From a checkpoint of a small audio embedding model: activation relu, batches of 64.
Rows from block 6 of a small audio embedding model, named by matrix and row number. Rows with one number belong to one channel. Each number is 500 + 25 x the weight over its row's rms, rounded and kept within 0 to 999. All counts start at 0. Numbers have three digits each.
After each channel's rows are labels from the 100 clips, of 14976, where the channel reaches its highest value: "responds to" is what is common among them. Only what is clearly more common there than usual is listed. The data: acted Russian speech (Dusha). In brackets: how many of the 100, against the usual share in percent.
# convs0: first width-5 conv, stride 2 (model.blocks.6.convs.0.weight, 432x288x5, each kernel summed), inputs 32-63
# convs1: second width-5 conv (model.blocks.6.convs.1.weight, 432x432x5, transposed, each kernel summed), outputs 31-61

convs0.256:537533529501468462489455484481493502537525487480501512472486485472533468460510532492508505511508
convs1.256:464483507530538481505487523465466491473486424524496474500475543483503473502512505509520511472
responds to: emotion: angry (43 vs 18.5)

convs0.336:488489489480512493533504527462494447453478457486468482506510482494501494499494557518487490507509
convs1.336:473463494531512487536486514535500537481501531467484444488491482502504467480500522492547512530
responds to: emotion: sad (58 vs 27)

convs0.50:535492521506545492524537481484478514495547479487496517485501506503485521459497556508534492482494
convs1.50:514467517512462486570512476520500549476462498455474534543493503490492500499495462514537499536
responds to: emotion: sad (60 vs 27)

convs0.274:459506458539481506471478492576508509455529501521498483525474486482554464518523509502512506517414
convs1.274:538482524504521503514539491491518529444495492542527516480502529537521500494508496502444472505
responds to: emotion: sad (55 vs 27)

convs0.162:508491522468498498476450482516464468567501544466513492522488500474536454507486488470501499493499
convs1.162:513574507479504513458494480477525532486513494530501483529515485508514488497494460506496580477
responds to: emotion: angry (38 vs 18.5)

convs0.227:480507517506518456532493504464495502530500484448500534538509520533523494489488494511503454498523
convs1.227:501504489434484497502471478456494503472537514494497524510500457491505475511523524503485501544
responds to: emotion: angry (48 vs 18.5)

convs0.197:498488524510512577519485483503479468497455510513493511485496527484477459477460529465492443506523
convs1.197:462527476479518513480502496453484507538483513442474510506510501490507486503512477519523475474
responds to: emotion: angry (76 vs 18.5)

convs0.262:472498493540512491480491475502505454494522530517480491526473492481481495474521505489546498477510
convs1.262:479459513518473515492487496501511487457499475418549480462487468498506551498487511504511486449
responds to: emotion: positive (49 vs 18.8)

convs0.407:526476486475525531496502513519517467530512530503480445521509507493493511524468525499548539506515
convs1.407:492516491502422472503502498519511516498532488483454540487518493481510509504527519498541479493
responds to: emotion: sad (54 vs 27)

convs0.70:488455500514531454511481535486493517456504499501514465494520480527474540491521529524500512507502
convs1.70:440498520492493482494517504483484493509512492515475496485516527510505509505514464495490483530
responds to: emotion: angry (58 vs 18.5)

convs0.324:502501566518453552464511498500480487515474511469485531510511502535471457515534453492490494490500
convs1.324:487526520525503481503523519494497488562517510506528460494494470506506492508500488476496520490
responds to: emotion: angry (81 vs 18.5)

convs0.334:515610448526490518515484510526508500541482534484500483485483450519511497499519493451528501447481
convs1.334:500482523551463552511543504567499507518531488501479509520483506507491519502501524489520515541
responds to: emotion: angry (72 vs 18.5)

convs0.188:514513504514509505440471491542498514507501472486501469503482461480497495510505505513486455527485
convs1.188:499506484496566523534545540492533500459520473479516527526518427497502531497505462474533488474
responds to: emotion: sad (58 vs 27)

convs0.142:510486522489494526492512491481493498501518539504526517488524477512524496452493553462480470518509
convs1.142:487460476510536499493539505492490501513501499527511484493510450491489507508486479499517414478
responds to: emotion: angry (46 vs 18.5); emotion: positive (39 vs 18.8)

convs0.422:554529497490454470489470461486498512529524490480508483485495488522511512453491506494479497515493
convs1.422:530512502479547558528516471497461548430513543501495516551484481518520491494492479498524496476
responds to: emotion: sad (54 vs 27)

convs0.354:514485541479464482457501480463473501477467511509521521537522484521494489487470487525490522494510
convs1.354:453525498478529480477495549524504510506503510562472510486511511513490497490482535479540480514
responds to: emotion: angry (42 vs 18.5)

convs0.138:482493469487513508481497496450530548479486482487505497507492476477524507490473492506540521475480
convs1.138:569468482537490532494474567543512519470508516505440490500473506500516496511518543508510486537
responds to: emotion: sad (58 vs 27)

convs0.270:533488492465482496472512523512515492521479485475494506510505504505475488594490468547505521528511
convs1.270:539565503494457495529470515524518539487488513456477468487499498503493480505488423507512486487
responds to: emotion: angry (46 vs 18.5)

convs0.225:492513552529477505499478529500533507507500482494532529489504488520490496488525539493522504528503
convs1.225:524533529507539480519505507499490487500482506509555494519482508492493485496504477492493495520
responds to: emotion: positive (64 vs 18.8)

convs0.85:490578511467531474488509465471513506502491464496495463492508534502477454482514466500515507509450
convs1.85:511484485473564529502497502551475480555484531489495545478484525504489502498507541515464506517
responds to: emotion: angry (40 vs 18.5)

convs0.370:494533527513476496550518491529462503523482428506496544518518502504500529470503489523478499499459
convs1.370:482470527448477468475492482502504502521483505451473507465515496510501545504488574512513512512
responds to: emotion: positive (68 vs 18.8)

convs0.34:478436500476538519542540513516518458474528512562494513515518541485487467514535544497521500452501
convs1.34:530451502536494508544533511485499508511499446451534523494513504513482543495512513507511509529
responds to: emotion: sad (60 vs 27)

convs0.235:496546515461491544474492476477514508535526513503484496509498474475491479490474524521495494512496
convs1.235:513490507493537486486505492496494544490487508494503467504492539476496473492520488508473508515
responds to: emotion: sad (55 vs 27)

convs0.239:477457516487456488509450480486497528450473483513490470531497548506502502487469513483550531464454
convs1.239:465483472407478476477486483512507507500516484517472515496508473505512515501512491490493525497
responds to: emotion: angry (49 vs 18.5)

convs0.375:504523495472443524506454491505489517492519457492474517477512480495520496469508506498541480504515
convs1.375:504475466495516478507517513545483457515512516449489523503501527494479537514481484512539511461
responds to: emotion: positive (43 vs 18.8)

convs0.369:532495467523506499501529510476509548525512477515499533502490502466490508508495522523524501492484
convs1.369:493503512528514522483505538481475548512513488512488512513491531496509498490506481471495544490
responds to: emotion: sad (59 vs 27)

convs0.410:541513501474475518536473495450468520482554497527490529482482506458543482462481507492490501446510
convs1.410:460438476542511526559481541523522423492539485477536432484496515485495557500497490529490500507
responds to: emotion: positive (57 vs 18.8)

convs0.6:511496513474522464508494518499496511523577501492508524504478466507455506508510527463495490499500
convs1.6:447464486494515468473497498515487480471492427466538509523478454494498494489500449488490521518
responds to: emotion: angry (78 vs 18.5)

convs0.9:520480464465509544484556503552481513494521515516498509484486488504464508495455501505528504522506
convs1.9:498489519494466511467535482504487441493487527502489510494504503506483493487500500502527498501
responds to: emotion: angry (48 vs 18.5)

convs0.254:538488499488513486528489537490463539566505505488502513501466507516503561474470505446497507466504
convs1.254:538532491505475467480494518505510533492499479548537499525502480504518507484483487514535485539
responds to: emotion: angry (61 vs 18.5)

convs0.164:498495515498481527466528506468475503520554505469485526503500488465530506509513488527513506485502
convs1.164:504534480458560471529517459561504546471486531458499522536507474483520551526505482507503459504
responds to: emotion: angry (38 vs 18.5)

convs0.174:518527494483498539508505505458477490486520550524541562517507505492478488499500527525496511518511
convs1.174:494486495481472522461483485470487521487509523477539450465491491486496501504489430496514545505
responds to: emotion: positive (67 vs 18.8)

convs0.418:499542512485498513518442466515527492507511498476516490474525506502487499523498458476468538509460
convs1.418:447538500520522506522486467541498473471494510473528513506518477501500502503500461486538505475
responds to: emotion: angry (44 vs 18.5)

convs0.29:524478497512448463504517471506494527529496487518513500533529523488482540491490435502536498537488
convs1.29:528515497492490495496437501481531457487487482518536509535506493490507468491510496497465567488
responds to: emotion: positive (40 vs 18.8)

convs0.309:493532466502517495495466497494458534533521507488513505493505464508468495469465484484511518512530
convs1.309:575458514515527475486492509478511484497469452486540486499508477499517498496517493510439541439
responds to: emotion: positive (40 vs 18.8)

convs0.232:532507506499530520541456545493521487487484466452476479522470488483487478461477498473511486479508
convs1.232:469484484521541512463503477493492539503543489479514481498510514500493524508484525499472520478
responds to: emotion: angry (63 vs 18.5)

convs0.14:470507498475545515495475531484521508506503481491461494505486479495517549528548476467514510473526
convs1.14:450485481523492499529472467462501522544504551465526490477501533509500526492501476497502475507
responds to: emotion: angry (61 vs 18.5)

convs0.159:527480500510495522534525540503467536452489484531498560488503515508505465525452528504507499511492
convs1.159:522489470484469507519495456435499431470505494528470476507494476490494515502460455479507497497
responds to: emotion: positive (40 vs 18.8)

convs0.342:459543468508481460545489482496528519490503517531527505477473457516495487501504465510504488463509
convs1.342:499486522487501498499497509521482490524516528524464525512490484493492499492499527523497495453
responds to: emotion: angry (74 vs 18.5)

convs0.33:487528518486464506501510464465494489493488501494492486545472553484494491508546499482512502554516
convs1.33:513461498501474480508484466537510476457515512497553508514505524508534485517505530491510527532
responds to: emotion: angry (53 vs 18.5)

convs0.400:489557489463511475537491493495476546525517529509461475521503511470506473515513507484501512518478
convs1.400:534488456491490528470491527506490447538488495449516499469532518515518480482525526482517504466
responds to: emotion: angry (44 vs 18.5)

convs0.198:522557546501503506466481515431450495480539471451499520529509482478498508521521481550543479519464
convs1.198:534484470488465481524504488509515533481502461500465518487485481508520567525496493484480497490
responds to: emotion: angry (59 vs 18.5)

convs0.228:528504503530497499499530427541558520491488506529485472460508493499490481537502490536534494493483
convs1.228:472433522496525508498520537493502477567515536494491516527493510518499512499495466505483501507
responds to: emotion: sad (59 vs 27)

convs0.403:517471509489539490552526551514499458446495525469485481515487528512498502511467505519484508545500
convs1.403:434493542509538492512508512437518519503515452500505510501518463493468500504481516477462479499
responds to: emotion: sad (61 vs 27)

convs0.135:482504507483503479511513480450490494472485485503487491504486481474482471477491529504477524506565
convs1.135:528516526463519506511454493473511532453503536469484486499522499512520519497537414527488533524
responds to: emotion: sad (57 vs 27)

convs0.380:517522484491489454477496489497522479497499482511498490483524498515515492514521472502519507512493
convs1.380:460498509479446512461465500516490452467506477491490502507497500486502523517485489514443522474
responds to: emotion: positive (65 vs 18.8)